Weights of a small sound classifier.
Model: arch ecapa_tdnn, activation gelu.
Training: soap at rate 0.0015, 18300 steps.
Rows from block 3, named by matrix and row number. Each number is 128 + 32 x the weight over its row's rms, rounded and kept within 0 to 255. All counts start at 0. Numbers have three digits each.
# mid00: scale 1 width-3 conv, dilation 2 (model.blocks.3.mid.0.0.weight, 80x80x3), inputs 0-79, a 3 kernel for each
mid00.9:149139111150119116104143090156182120135159167115105152128156125149179153128133073163104139109152181087119217143114093117092239179100120063092118151113134144122110137113152136119115146148101096112137172086138134106135157218160086132117086173138165110161122128166119146135117090081116140144160184074161082172107155169125084071145121128164162153149113087137087137148099151128117120115100148167129133157124157121099128159142111131102117139096146134134128131133116142166167147127055117087138113114249151081118172201117143125121163165186191148129101180123074138187148108124062098152125098135155077067179127101189128108163146181163167098125113160153160061100172110110120160203165125138150135142110099141156165117176144121135111
mid00.10:047114139088118137119117109212144136142123113140078129140107128136184056122111101118129173126143188085119134143138128095139156157127116180067132095132165126132105037130095154098102120097134107093152154076189163146134106179130140138130131160116159174134129114174154123140159120142110170113140113148141143085151144185166190160104108105154184187185200103096143129105115143065130151119161101172135105157139103098140091193120113080132118085133127080106172116171108143200150122050151141083082112143176137188116166149138164151176116133115061113067096088156146139152086109130113110100149152135128109162086113119096132097125118124216184064134153175159135101129136090123129128152197092127102130114088114098088098109169061128092147
mid00.11:090096226144159116115153130117108143098110151077120078078155135187151220158107175129113146177143197134109180156114108122094165128110087117116152124172106128107126139084110091124116133116136140108205108133123129124100140109120106077148160162108148130126106095128145063133096125124135114134157134137092100112149171176142122128135144150158093123125103105142140076193142141157113181074125135130142108086132146159147108136114039117113149066150145142127096152137154069057141101156049135158100152203110118140144091096163113147090100103126151105159106095114101139153150090085113081131141119083116150170167104113112165150120191165100097113097123174113076194207154080084103171147117117073176122144163113182198133123215144125127183
mid00.12:177148184163140078097111129138107088126160117051117172143131123152217219085156164158105147172184110189215111090172118128099136145134110142156189065140089077114142112130123092117124154102121174154122089102126053166089133049098121094075168103133099159115058093118115094068171140100137119094150123119115130180112171127102131136158142130119125124093169142078146105131130156134154147095096125103124088120111092127143104151115118172113086152170116129123102124140109179193139089134138135150077084162111095115123103126125117170108034123084092204124131122174105149156121183125149134134109108131131163123153134136169097095143110157158083173141091158130110116129185100157117174117116097162150159136078125136132203164134129117159196
mid00.13:057156159119149122155187093085114135171133051112101150170150110149143152145148081121190130069094085137129114039107088111150116092123088113144092173121187119102130195166119094104102084184185130139154138157087070132143127147122137147109107144132116156172136135180129078111145148087149147146134097155079136149106104091102088084133130167177173132135119070134162109081218121124146134138120109163135088114142105105223127107134086144175142123111121123133128128137098108160141105118088139128092148142122145151196186108112108115115123165112134188083097196123107128119173159122183189136141178131162161081135147115184165142129190134117097060148105085119120124114197108167190153155115088096163155107132138134210128108178140124133106
mid00.14:120150134139071189074091125058108117186151152156049072093162134133107146145171176095113114150110128112095131201119162117112162138169080124136102074091093131117087183153123163181106102108114086090096126150114123062110179062065215117131164152092121110107142119146173114111124117097160142137134143165102161108104177169194143161079120123133119085111128121145097155116090060138132202082103137136159173133121123068081089167133087093103108101122141164130125075126106148096152094131134098137158134112130090081120113143158241112122107176161122215106175115116149107166163150112143135147138150106121131139162149128065154095074136128067133094114098160160079130113151141114143163127128185111124138137160132126152116129153156120082091
mid00.15:113092168070086095100176106132117155135068133143114063152191152181107149140093124138067170093099085116136129084100125107091120078168154123115135085067154143049136128130105115112048133062111144136168168122139123131090138093114113113175167121143177081146151147166103111159129084129157162215092150118087107131104076135146137117174096155136139098160076083149115181072253090110111136160176154114106063126122174077137143099131131190108121106195102117136181113153155117150149118160079132117117135134134155121179123125139108159116176069130150124158145119131106088117125134119102142141138134108116096156100097163124072157154065126146121156116110122093043094156168123077134148119077137160200167154119116145137143110130158109137132
mid00.16:104121148129156109153125120121138113142124117188091079119120154191095106151115138119142139173132091191080098094090173152125096175105115094108115143120086136118104124144120188123078189116129133155064116133125095116123132143124130150087123095141143089127135079125107110167176115092095117148120149110160061104180117068096092158108174105103099157174065122132106103186096129166097163092164109095104131130090156101122161122084177144114151157117086079124130129142100131108133184087123109130126184137066143088159174121122120066166118106130232080092090176114096132099075122127175117123160154155073131120114115162082176132138157110117128133187108051148091176164104141147130111111140108096089111111141123219078066202078125079076184
mid00.17:125121142162126113147104090198116133116108166170117030117134121092142116103124150088120109129127148116152124148083131124154130103175095113102163081093176157128065083133100117066130092095127077089067130137150170120098085107117144140057149085166128140170135168048169113126128148140065070140183079135116100169143133128155131126090119128143096169126169116112122167126167071128076154074095129121144121150150130139158155076128158137098090122115104060102121067128140106135128108110100024130116092143213067178165100105136150139128083098069125156143115102161121116166061075157126124128083142180107148177094160094121081161113134176169140143156153177087118154137138110097088112074151149150149081143057092109138081122142134146153124
mid00.18:090134134122154107125070191111183135130093141160120088215091074063088170093107176105170121154104174097136144161140132064131134172123159144134132120145157075126146075109140163099098086125148153088078164122145128122144098128128110145087090118129213118138126170109158120130148109138115110157140130142195115110169130167158156120142125135102138114138111145118107115255077037124108128137167084129118144162135147160180108168132104111123108173158097161134135123143139111141122166097085127126111121118137158123142096121153149100139109118106189104092108142139093138125119108119168134092140121113073110161064147116030141116132200069146198095063125168121104159177118115097141131077150139149079154074140152162130097088153090080099179
mid00.19:161102109163093166117113146164073137139191086122152136119089179124095151099109199144152093126086202131072148146130182136130089166092154100128120119111078098135086119122150116108094144150103110149080205117152107100132113147068105179083158184066102163121108112178144107167143108155116109124143110095146141086177097167172143139105102126107151149179084106137137111141093140176103201110105107114133153144105150100110178132102110153137068122130127128113067112130129096148098122123072118122100139069168153092171138118117151122203112145066134116170138190141154111163085189075145120049092122137059111154165111136098120116110127136140106161198050203110107119198132108074110130124111110117148132143146059109092110164077157116139156
mid00.20:082169123118152169165146118129096088169147116154129110145155105172158078082055125092114166112129116159148121072141209175070085118123086019100151121138085141150142089108158151098111087204101147121139120144115108143154167155076104156098180194110108123122174108079131154119118148103166081115106104115107091129125087117092154136060212138070130134095125105041104180106128044124144107116125144121126149140182108079123110114151086108126092084097139083136122124166146106117145137091086092132097126124110011105104139131154134162145134177093062139139093125180160158146115149102127172104135098140091099129090114107138080143153146122139098088164088099097077125122146135131122125110096134159083088108131138115105093119151120174161084
mid00.21:094124149175164122129120086168154144147185170165098157104147107124119149126155136076147128117120147121113084134070102164212153123089122149180114100135150121158106168122100171109140131084139104106118138150126153140162099148179130088085105060139131090189145143133140075127158070094070109101123164141114159141165118119088160123139123131069144164228087157135110124158110127091170129080192141149145113107174105118176173173147036149111125120112171078121108146117141135102148141166164133124091114130147182106165129153135123129109122125138136106107155116135146127089119074115111108145109135116168145179176118167134117087090132125185108115099129124067077255112114107141152163211129156149151136131188122138232113101138098207161138
mid00.22:071115174102132139156136095141119132166156091121234016142154109124162091137134086108093173135147125153110101136124111203218047071156134111120106136120100140107144105133128118255072094136107140119119120112133200152071148125138148107134162128118121128145153164062147101127120132124118092135125149129145134114165141096149092127093146119146112115160161114069126130140193087142105097117115145139125111163116135146139128108133093150118153073166183138117149114133127179109126142213056075130145112151126098206132116115116140145103139127107078132134135150103143057142103094143099170100132149111207126062129166094143094165123114129135129134094108137164185055079150151148130127138153145174091120150107128135196071131139126177115151
mid00.23:119121089144145153139126153131116130113116140140094110153108135148184161132119203111146144077161148183124101125059132164167076125161166097117070073096137166179141105123115159122078175137104091093078100127142087133123132116160129125094138094136089161146154105190111098148117108170120133117139124088081144062149193052107097138133164161106097146132133105057136151117109070122121140048096133170122133134140117092109154063150161118140151124157090151150079070153209143057112112074114118151123109154150027121100129108128132039182178083105116106110172132089082121104088064139121202092159165102128134109111117154130114187104165140105103099157145174091113168178101146075113132095126086127125134104076138140137148178145113137131144
mid00.24:121148115173129117148149139119091106104171160145161156102091148127169178136178105105202143114087107142157080139092085133144120091124155121089115159189119132153117099094140139136149133123204107117185130095075141119185117183121124139164111128119126110183094141126117085116096132104159168168122176092149136159133106131057172113133165115182059223161072096164186118178123164103191135147124123114134102108095095162102115146165078081160144112163135155175161134159132080104167082173198177125134101125133208154152129163121156127073179158145120077165127131093149165118164138155127157151121124116202126144147109130115149156099148109154125086088131097102155199077137095065132112179183118069126159135155163160082132081129131112172129
mid00.25:135082172106140170137153153156121107124164138055139155106125113105123163147112084147089116126106083094178138148156139097181101103119137081147135096118130170103140069124094136109204103166078087175127145141112046148148123110097146124157100102130153149145138142174110151091095179130183167105116091124139112118155108112131078182144141117125108083085152162153156134000255079143130089114146125102141114079124099078208047128145148131132106104126127145132092127139127129123139110131159086117153103109137054160088139157140109116147115136097085191157112177113133080128122128109128133186165163132094135134095136129142059134173118141147090115128094065091150146091165086166125125117135162134071101158099134106137150111128152099137150
mid00.26:169107130156112130124101143119119102128098147189146116135132104186097126119093156231155090138132127074150159133109150095127153202141168120101118186094066108163134108111138226100063128150106157123092109130158102114109137131145095149110115172112162109094114103108086148125150086135102128156131154141255075088134143117130084135094172106067125132105083177123093108125141147149126094133135100122117147144122131094160154145092127088140146196134110143122120123135167153102089207143056131119126196073140099153162139128156159103130094160121130095157144131147115107144107123117183086136144168081072127125100114147075180108114092118134127149141148078173112202206142111178147088097127154119121071093148118211150075154118107079115125
mid00.27:146162141101143081126108149122116158113090093122113151171114137107150055140069133138121158089121104068093119139044155157101154105121164129107115129126172117114107154098094122099091140113130136082122107068246154143116165096118125179167117119166180022200132127094090082176152075096115117177135135132131109127094103189150064151160073157122198143115147121145078161101135144136086096125137094140115109119107175090166177134071085141113109114113106149110164145119110094159117126105097126096140176119094171102125105144096074093138146084092189053146138111106154045164159130144123117075150137103116154076095125152119136148106152117139069157143105135118075160133135126100111083097132099182161124147102120202190096136116110122116144
mid00.28:128202127151138139162096141133123168149134116155164099091106131131134139098079136120149119109101135137101138163178074106053147118123111130106138147078118204118129060148135141183097124149091113147106119099109132172064150185107128202108112079152070132158225111125153125125115093153136134137135199063079156133077131110138177055118126151140135132116131141124124172136103067135105114087064167113130120103142122123094127093128155130102112072143137091076084101150121103180156123175053099071104124104159094131148103142127096208105162091155107109107122058120143139103074136145092163117067112170129101152104093104127091176118096111068176182167156065099143088098157145117172135164128133181069151130098095169134110116133128145084100
mid00.29:167111153078135109141167112136142101098113132139090114126098093245180117153108127147122093143141161133161109133098143096144175071112117146148143095109176146150154126155154129190099096079110161150132139114126116154119159119170184124132145113088192089094124127127146122151157087137134132110090156071168132190079117131188143168114120111135136106145154144163134147161089098068099154199139085134137083109113179117083118219150116164127141074105152125083118116115124172099159087114098086127147152168183123111102129153118178177164147136124133092116122101101096092130113066144191137170147134131134104136101118152159185168056115132210136112086047158141075101176140097192116160167185098101123174076096108136110106087096060105133122
mid00.30:173143134131092121199087109119116135124111104135088076095135058124139139132162121159191116166086123157094121103084135124106184193116107147146125134080120145086137106195163133094095212155079105100108122157147079105172165080115121151119144161178107115080126111145104140149200106125107141093130129113128175124070123116090117064160157078109151141144115151099115138121058072180124172094153163113111097139089169165140158102176186136154113123110115197150132159124106133115151181164122194189142116186170154128089121134129083138159163148103103202118142126093200123178148108084162070147160091114106145139140186150111141108152078138094177178086130076136140090106116125113117191144153136146110144135121132156080127108087138063086149
mid00.31:129129165108150141177119129108119093181117101146060191132144075138140195089142132165151084128176155155151093192140086142137066123104095128129123132107139187113068128097091089093218145238097123113097090092114154121129125133136119094135093119097132094082186143119140106114190145151077106147106075162186099143130115135113120114096168122164120092143068102111118155112117093152126152090116099103109093105091104167111092069147130094143133139093092120147123095129156168112122126102157141163069157111175080057137129113148082105163120133106136130113112123110071192109162168089110189125140184188126111086127084129107156171155167145091150117095148178138084186184031143141095153132092124131106146116106096118104165147115127095174130
mid00.32:066120098096111151093104171156161080148130122177069163153095122211133116053122118184124068146106172123125119112104167123127146117118127084154127172110105129153162146119102135125144136110134144110162136162132100149125219155168174123113203145123236087091135158162215110122097095115116195143086153128188139110081095165106103121166099102150171121109087170135120131180092097106098113131126136121144162142106126175163106214140128140120136123130108123135125158146150196148170107163126126107159146178176108103140212130108153145139187103137175098110151148087098122139111115104098154125124117114151152071155187093159189081134136110164117198149089127187096080164088115091151132114186127091160139120138126107120128187134139100146101
mid00.33:094129131165096139130158105136159151181161132113084110078175177179136102153147071116082054139134155117152138080173186122122114157196089171168126132119103129093099120133130114083108144083142086127159107224118154108116105143113148057122123091114107168158143155141140174101123158122135112054114119151115114085136148127099181163051134124122121127100145135117095130105217096116142136151104165151123103092199134131180101089192126123092150118116147143163134108118115134103125116066102085164121148095147123184164180122124138146124146121139101255198139091094123169060074089119104121117090111149074119164106143145133069094116137164148154160095156141080120083161136148128131094103134168171156114175095155154149148101110165133119102
mid00.34:190112146187050124104146099142121111170140174119164177083121146206220143153130073172117132137139118118138155099077111153148116111187145183165113104172119136116153115173183061237173110150143160177118113157083127127142092118119114126112113110077104161088105107115083111100151137158068150100174157083218128117090154084099148087157231114097128114125141149125134080116173150104188096146095149145129118109114104110160128134166183136156137184141133148129094155152155167155151075117183120112147128138118136159136133138102104128112052139098072150165135110103082128102144143129171139145094130087159093174140133115174158080087142127093120150142115088161169091120136110164105186114119132153182153112085130127131121111107114141175115
mid00.35:131137115142132137142136146138121116107145168062161085154111114065170141115110147107078189145180125121141136085150165138093127062127129141069122114136111223079108110086123043255103143144126088107121124134135114115107142126104137090189093113081089156149142136135138082140143127112110133135058190109063150087122151148089154174118144167128065132139152121116109140125097117183106103158114133124138169123094100098121107098146166178126097095157149122111107109177123097119092090150134097120122174141142069175107143139117067183148134103090145067173168136076146124123057087183169151145166171158170052134148100115134037129149119133081076147110133103112135146102152150110126183143157108136079081166080116094134150107116132125125102
mid00.36:177162101169102149101136158070133172073140068155115113133081156081144095113106210058062120140143106096081190115162153120095113151159130105102133107081087077114076152162137125131116139130148147095102146153150156184096122100075130157095150165085154116121142123171141160123188115070113127078090150111100142139090075195106220151101111094143166157111192135137137190128064135172171178131165128168143120134169144111093114112140095109089082080146133096140148121140133096122137238130144129165131133110089135136138147137114119165118149152099077112110154148165164137191149162159111094107086117089112098145096097144073118114105094131083101120192139156118127098112116107083110145119114160125087114121130106170047076139164131092145085
mid00.37:117164071097127153065108165165100100108129178127090155116138120223175170125145087118069152171134188183131162178100147117106093154155132116146137104125230203112155166123128069122140166125128120099123121135150131085086120138189066068173137123104099118136091165144125131153156149070141118111157118150106090152159151189158087096167091100105096152156094145150106116155090099120182145112121103157167165106104125172158070143133103142115138148139149150137130135134126083105130106100169166066125114103183161128129195145125153131106094087190208118179132099082092160121138143109123112115163068116114157094172146132162110108163163109103088103092177207090127170172117150129118088129104128164145134134107164106095145193150159183145118
mid00.38:136099160113173149117194134102120127161138137064165174143104136130076131149138075134087136138112123137144092055127116152162118127124181111107125127107155158159094087131091100092190077158116153126104143088101120184142099130103140136095107151100079161128079181161087134134119232128139118144168067157131125148150098110133077116056202086117158167108185129105157099111221089173092123210160101141131066104131099087174076090133139089113117121107137111136102118179155161125106114131121097077166080103121105180129144096124173071100098146105087128133142141121101105130107162147119131182113185141096185222139155118132086100153181142138084100145108114117106144100141075142056124133120168109148099159105100089160140120153133169143145
mid00.39:142185141170130109142129124118161158111139127160104170135153114118140137087179177080136081094073104156098137096130159167071168130130050142158104105117119092127124143158114140176156125124146137109117131163092133140129138094130123112155140160185112079150058141124140176138183099105208187130208124100142149109102145136194149203131148113146175139133161150184144101102115133126159166153141088105144162111183079177130077094152091166108084177117131151131129086128136156131109115043128080112113117102096178124125139135127183122130085082111172121131162180162116169121177163113110167156087147091118161163114112077157134046064106138041135113099099163100161131145126142142177137102174109156121174132108123122073111104169200057127110
mid00.40:087159165114142121160162118181151084085136108159108133178095060124159136087069162055080112169113121146122143125104113144121116086094150070118111124114139115121174106209183144151081143177153164094105049112106133134109113116120106128093102139077086127137140091137131164127178130171162083129121130098098138141093185188142140140093119178125084079109098091061117120174096077214138129148081107091124120113129145076076085089100108157112126107092134112110092129113160138122141123064092121140122137145138000131136193116130188110068107164128111147142138148120087138107151125122133154131127137151165100126156078103096124153126179149086116088162113144176085103113148145134111103130133124123195104148073110174112149142199089133181088
mid00.41:067163130118103107133147053155107134159122121131144156072181090164148125092102127134124124138107140098076119073187111097108177085156089123149192125115126090138113102128161155130178099093138142097156136196149144103101133221123169131095183095113062164168139153120204133095108178181114117150118110150160113153103169133088196104122169133145085174108151103100105125125137119105145111041111176092147139109179139084099185119215089131047121091163112111124139101121121121142177125106158112108130117128184069175118097101145102149107129182125091135122144100145121141061120098173167099148089154131130139166146112150144085123094079148163133136099147109140157082155126121133114183159104155190106152107067104127057130070140135146086117
mid00.42:135161064081098142106173155136137142157149061164117150140130145146123078123149112128135103074140130145171138117089160136091067140091112144111093152123140170145065101174114126065180145100116141101163157167110162181123165110059158129129135107116134059096173164150104082120154154082110159155159082144167063147108137123118152081167029155172117148104144114113126119155057207121147107113199141129102116109134115153133144106134087124101137210060151130114130182148143089120125185083168133138101125146115142118255148126103097115122086152109147091141151119149153120095178118123160159155133152172152130057115165139172128092169168146096086143138164054110110106118123170115163088112108095149112114144148110125175191113134128117122105
mid00.43:116132088145099128212146096148124129117103127124150149142040137181117094128123149118107104131135128126158125106068128155112101080116122153131126084163136160134131167156141087071168194192089073090129100105172152171081191132113102096109138080125099105082142163140120138179193136086147161062117138122175071112116105128142064178165151087111142104086082134114102131133093174103091119062099130143128136100106176102167105158090162154109141124058155186081088116143140121137117118147172167073089129098115116101126170162145077134145193142058167099102139141132172090110128128128142106159138169138144139078090129138154104108186129109066127143128059123075107203163104142174117067075127139154093126151141106142148102154121095110067166
mid00.44:149119129136126104140149147099084164114087161119139199118142115111142115088119127173157162147141189110148162096117131077094166179194140075132150151136125135148132091129126133202157072184095109072151218123114070084153140144116116096168125169147145134079148163160165153097080167161105134139100123194166185149124111158053104111049164140111126175149119101085100088165149080099086171134162128112126150144110104135094179103136101148118114108220121119117166141153107079114127140176178153131086141168170125158169160150108155136108122102168130124078143121150113170098071148123119161166154125142088112136152088115064080227152099163150139072125087130163141119150128163149111143102117135119092125131098126157092139086121176071185085
mid00.45:121141147187105126119104162114163211120158164131137135130133163149089074154105127086151143115065152172117094101133157126150140124139151151148138168145132137175181151138135104121124099198171098139146180173078183105171098169098109146133161180118099123111098150164147157105121231094111138174162145168129096160141074132157160152123146118079137132078117145160156147155101140099070176116157137154183165193111186101072099220150060150135111171167105161138138113137112091096144149132147197169132143117149173118104161174156190143137144147166111103164163175183171099152180159153120122115168156135101128144143101110118194206126143108104149076083073141129163131143125116100141156108188122113111149125149148128127104123090045143148122
mid00.46:081102142126152134127058164223192164146142069089086122109124155090094094117141142155123154136143179109130112148098122173112068110070135185119136131116125130186075174102098112115142151086085111082134096137201150132073110122152153072141111115132131098145120129122131097099172162112138140125106106152130066095198134132124106165212062117108156128147074119132119109103087197123060112150095092111142133138128096178133120201126130143085111110090151156083116149102106056097121120086143149101120159119138129078175144087092111129142097097125188102129099139095161096135115114127171081142178121181155110128089134141085125169180093055186122163123131212114110175147087101091138065120093136102099106115147154094098160135127112108160110
mid00.47:113126123121169138143122121120090132204138138182106114113104120121162099157103175069160111090146110147080144148084113227110155086159089143077133125136175096136127135099081163096103139132119109081117163138112243089183103109182161069124102132153072139133118098107101180116157081132095114127135109114110154118107120147168148103145117131116151110184117165145104110177075127177078104096165087107109131104126142176119135104125132140092164122189134160138143109180128138107130157122085134195108146099067153156086084176139154164072128086105127139104145165113067116132198117106101127086130148122202158140202154076103131108105120117131106137143130144177097180032137102143133114161147112094095127102155128157144119146166070197195134
mid00.48:116115108119115141097121147129187120113146131155107105122119166186124087130105095065118175121093218130148153146121155119129160167160095207135091076128113139122152079118124128158092107092136132088149164175137105151067224105117143119147184150090162126165163174109203133094154117189168123079118121144106129141136182118138105150137158092118233075138095160103120132153137123106132123126132100164129142144119176104157137254104079096110164086117154133124146127127143114146137104145149114135145153126202170120071164115070126133170205101106142119132074128168132064155041103112107129157148163113161120103108115128108126132101107117183139125138145160185049128098115082097118144144148107076121152092121174133088139071129099128131117
mid00.49:080180116127107163130120132148121138128146130111071088149107163219125116164082136095088118158169164181168113143140194171127085162137147188085134092116086127135105144124172052146103141129100105173087138158151123097118105093089102157086104071092163204123106107127195117092108113176122074174193120087095171132184184129182108193109094146151089118106188147144083129107134139137081151112072157183157112117122170148077117118102166129099134070128133107092087117100122086067081098070095112161139107118151082118103096137106115129161081096095094141094062058080113136109090091100121125118119125120176141129157109108154089134097149121152144104124134127146100144125211117079086149131146079167109133151091125131122134135190135125147129
mid00.50:138141161166098054136118124102120083135095067103115189142157134123164187138080141144135050089151135139122121177089158138114113139108143173120140134117160172124165166114163027137197150083137190136162139109102098154112160124115107100132106112116176073083114137152137080134127131149141117141106159159171126098119089115120108110144084177108060084081134104174169124178066195080127106126201108130097149119096113112092121135113167108135178170104148140140142156157108140148174091117141132101103125137092137070207100138062107102137135115103191068135132132108077149127179152147089134160110129106131114072100105152194162084096114119098133157155128103139060097159115145120159132075097139118123128185080059096071077133111146121129175
mid00.51:151074095146112080094128092141086099140134105142070065110124138171149117124185156108079187167126121185153118119045130139140140135117143098130130086080116145107086122092142124148106118085141129108133135124147131136087083123160108070118196130134123125089159132096051063120087124121101080147130134111091111095199090124181109174136117147086115124124077152187152114147169099163098077156162112100103142139118106120188144106132170152174173049116122140080168153140103134109099054112123139108147156166145111156112123129146209058036130116115179085171246114121179105121128085093107113148090114152131094132136141138098119171165121105111109146112156133104097172186143133097146153145111157180109129116114090156169150185147113118115155
mid00.52:076146077133077194179102152177156165144102108120157113160051108153137082098119161088098122100106113188107153088061127140112167109090099169115129117155111080179111136121180146131029153206148104091116184080137102164112126145162095114154096125098157114113164160112092166149202141124121103097108169082140115136143127106134127103106141162122101130140092114117147153114077122148163128138084136156162098163073110112179112091109112128152163077120135188124095116109168160111127128072125137110135080072155056174072174093126168066090134105114118087146184101055158130115187091079130178173153158145157129104107099139104134131143176159143078113133128179152123065109096128148139124104114134157099122155141086181126120166132076139128091
mid00.53:138148146114077115165107125166129100162138165094189135119127126152123122211112089175196177142154124127135164191119101143119164104127134200150100218140159148174221193187135092135077121119139132168176135116102147120115114107122087125160148110123140113082145119099102123131086124183184111108127152083121081099102127149150143146106113095131116089091143104198179114150135104143116088118133099209185180092118174151171134172115104154131221087134063105115097115088072154143105107115120169060145119119123127050155091138119095130072099155165139120154132117159101093102166155142067087120120203117078122111110141132170181138085125110118160085171110112126116121114147126169195127130118120102088110122097132099140111112124085147121146
mid00.54:106112131157109142081116140130156126114117133114107118116155105158112220130133124150137089151102167134120162108146117121072236147125148149098063149102139115123128138159113135167081182098107108118171146094129189067113151195144155098137170152074140093154127129171193070175139079109122110195117150181141104164112146108120072154165103085127143153141119097114105115130135100085172152101070147168152111175125120088076152241094064165075123108112113142122096124134117103141185135115095109116124169085242112116115212107135162122120142147140198114149130119109088078132083153128171084124146137113117108138159085127131162141117171137106149163108146147157101137133109144121123130187169123137128127141096064148159136087213132135146105
mid00.55:129179118117117117126156120106149099159068078130146110105135166078096103159147137092118134066096097124106128119143110113150097090194102124126091132132179096081114127126111090133087096097158104103126133188092131120126157074131210079129136156201144059106125121148127138133152157070170107206158110128093092152072087144144146143124111138165121166099173081144105185081112160138187116128145125129129142127140169114113109087160100116084074121130161109121141116140135110139140133062141134114139137133102204079143117108106174183068119098144121050112177187151145158128201095115142083092139141090085094170115121120099129139117145127039148110166101134094114112160157099108098072097149164119177214126106138162082198147184103093083147
mid00.56:155255084127149111118105112151073136121174100148067156157110128167178093107111174153139124121138119162136163160142125116106145148088125147108167108115074120083145105180124155124158083104111130117154145089090128125134154108105121238109099111088099159163094120108098095153106135143085171174102225126139131146117114115127195107119137088088190105119157188132190105119045104145082137136114128159148129124084127117061078104139138117116108098152129108094079078146129121163128097131081136095116129154118063182104107163110156137128074079115144138135156064141105078145136164174104172172149143076160069166167172134145106179135143121138104130125191118148112087118175135120158124160113120134176131132115085128193153145180112162104098
mid00.57:115145125143087184132104156144175084174119103168115074084167093130114106191091174107144113126125152099154141161036141200159077126150113113130158119142123076160115186159084072167117119139116123095123123143148189104074099082175127180063137115166117095172112091168148102099137101145100078169073162150135116148131104152198100094145111127132116155186135091140146131180109088157136068100164097114129142125147087144183096100163156144111137097163135204099103157108150102113170189056118184122075100155118092172176113123140131123145184100069173111093151102136190158069116132135077155147093130137196103072155123140093113160102154118151108120086123156139117114073170122121100146135166144120106145189108096119147105111138138139105126
mid00.58:158171136082116065112152121099124116133113123101107136094113136083090117124144168147102103143162130105100110160107112127109144154114153138163119142115112122140130136190195100110174139125133105083141159091139142066131136084120109129171144143090116104169129084160091107104145119170125137100135137117110113170088134137080049151103091105119167172187072162108119161117140135153166161119102082166093081089094148155123147134130117141148104123088115203141137184151079104088114154122132193185117113113071158082080149143111160105092155190206099192194121116127202116165166105100104149141131115117122131192148129242088133101107083152132159167105114071141087125077111076084112104185123171110126103154195121076112081090113143128065092
mid00.59:127133106141132120143100106116100139121115133114198173116151120124139177104135098206160183059137232139132142093153166115117082211192081122138111111176117098121160126142109108237124087123145126143106154149099100109106134115111071079182106115139079114142079123098108075151039145162126131117115176165161135168131167156098083119122145159115078119116066115084141166120165147123101112075109155137153100178133159131094158124151111121122136204158136117134114120110147109123109113198163147113093120122127086149161161179087095152109141094177113163141125115139102145106150122116078156205131159130110033129111154124121072180107140099121137142103153156156197162210139129111150158125130118091108114142116115140151159109175171084088144
mid00.60:086148187132156081149097143104133177073140143102108147046163182089108174132126115121080147157138105122172110101160157114155133089146159117134151123133071128137108144075107111096168120103117096131171111137137070136200075177088155084132132133151123114146097116155180177080111168157074129161091112113126080167125138137151161169079138121147083179125166139106097186070153177121101168098147151148161138077173151115108172093189129138120078107201075141067209134126085140108107124104145109113141143068169101079154146052130158154115126114076097104181093173150125133108149131152087152119105176155107154152119127122108080183146112136102137153147113168116171116124114110110106169087132151110153130140103162113075190108100213102179135
mid00.61:161142069129086106196072120175142127109104134122095093122108156077141141133113172054161154123093156183121108133082141161116105119161149198088118112074143167077150097118140120153082172096148152109101169122136114165119109103152115132125103133135202118119196090137137116138243065108149082135082143114090128079124108095139058185227107116130139137170071101152086125124097168108091112086128115113132158135129118101156155199097121110130129082137125167104117154113114107113134123128066141139152130110119190030137169132115143095123174048140180091119140140144159134095083104173182100128172159146166130134138103106122116143198093096135151101158100164097094148154144102095106123124145088124076152102113112143131136137078126099103164
mid00.62:161138077065136123080147140119156097100108095155131100153130082229167111104150158107199137170120143177128137111090106137118105147066138152145087175109142089148124183124151203073057145113112129095107107093133080104118100074105173120166153137116113121103102072086112135134148061102135113131126086147160084125100150156134073133093082105114126119174106146086133160069114081155124141122152072129120113065118164075126134131082133118133128124100155183090121134146075136101144209059090122147142184145093113159130142136086116116165144074156132093170085126138097122177145077171108103095135134149109111099141136177180217100136143114140163107122179116141100113170097123167144076074152129144128138160102145164152110207121062135144113
mid00.63:138205128110154079150098133102094167139118099160102139115132127134079080086121181165118108103063100107135079129181154061101139082117136130090125103077149115072045115151075106090203068102126145110157119172111103150160134125134115236155126155152129131075139144082163130118126123115107133123083142176118079174121086077151151131113125130133148178135181105090154157142071089108118170088134134124104125133116148129091121097114151087111141089120149095060136107140109110119095142177103118137142105141121127204135122137111196128139158082090155108092163093160134143128108129246086149130134172165171104130154074120165109097121142092094145045170117148134058129162137153139165119140170120163139168163143101152128179093172126135124094
mid00.64:156125143172141157111166141106113140154171143112058157086154124117096138076100178088175139119144134179133128175152111109085157124132096128132157132113151166184119098134111176137115056179115138149153090124115131122126084157163192161103084119115116097118159135122156157089147142093195053116102110121089120130098113103202088114115151150056102114165149094162156161126079097090112104164108094159175136069109127160124120131144137086210155114114082105139105159126159139135107081055115168164072147094126071102059137132163116103124141141146130121093120118159053185139144071106163174182180177116103131094073073135137146120140178116085154154125120100092119147115134192204132138148104152076074123092100146160122170096162136124081162
mid00.65:107149130133069154117110122170161145169112124164118135158078094107098100103113158148144146147149070130106149177132132131175153100092121192131143150145120182158120205202130152145047105089149148108117138059127179110080151113147167171096115109161122123111107166150161139125144131137147108103094138124099167139108102123149104166064113116149139124189134099122164157159098156162075082153118087134142166135168113117104137169137165167180105097126088175138095133108129164134079139126127180126168098165093156088132088128136073154111188132123146150076048128145181123143100141075064137108105106114154074052113152151225142098066082115150114135123147122148097106044126105102153147099194162086064108150146110086109134075115116083164151
mid00.66:196125128146070148106143113149166095141106129106132143157124127204128065166120115130133120122128134124117121109068190120112120140108147153150088127157127126115106175093099164096073158119123157154085120108155096124153158111146130158151098138122219062138132123099124084175186079123161140138130143137172118086155124127135070176211026143157157131106089184176100116106123140135135119115146119143099116117110147151096101172022133140116100196103111174080107169095097110159121083163135158076144149088130168049159139126090123055176154149109181061136130119095182055137136103154167087118135094124144121106140102144178138072122166100116104116144104120114113149198044132164145098132118124163167123143129108160137110166110132139097133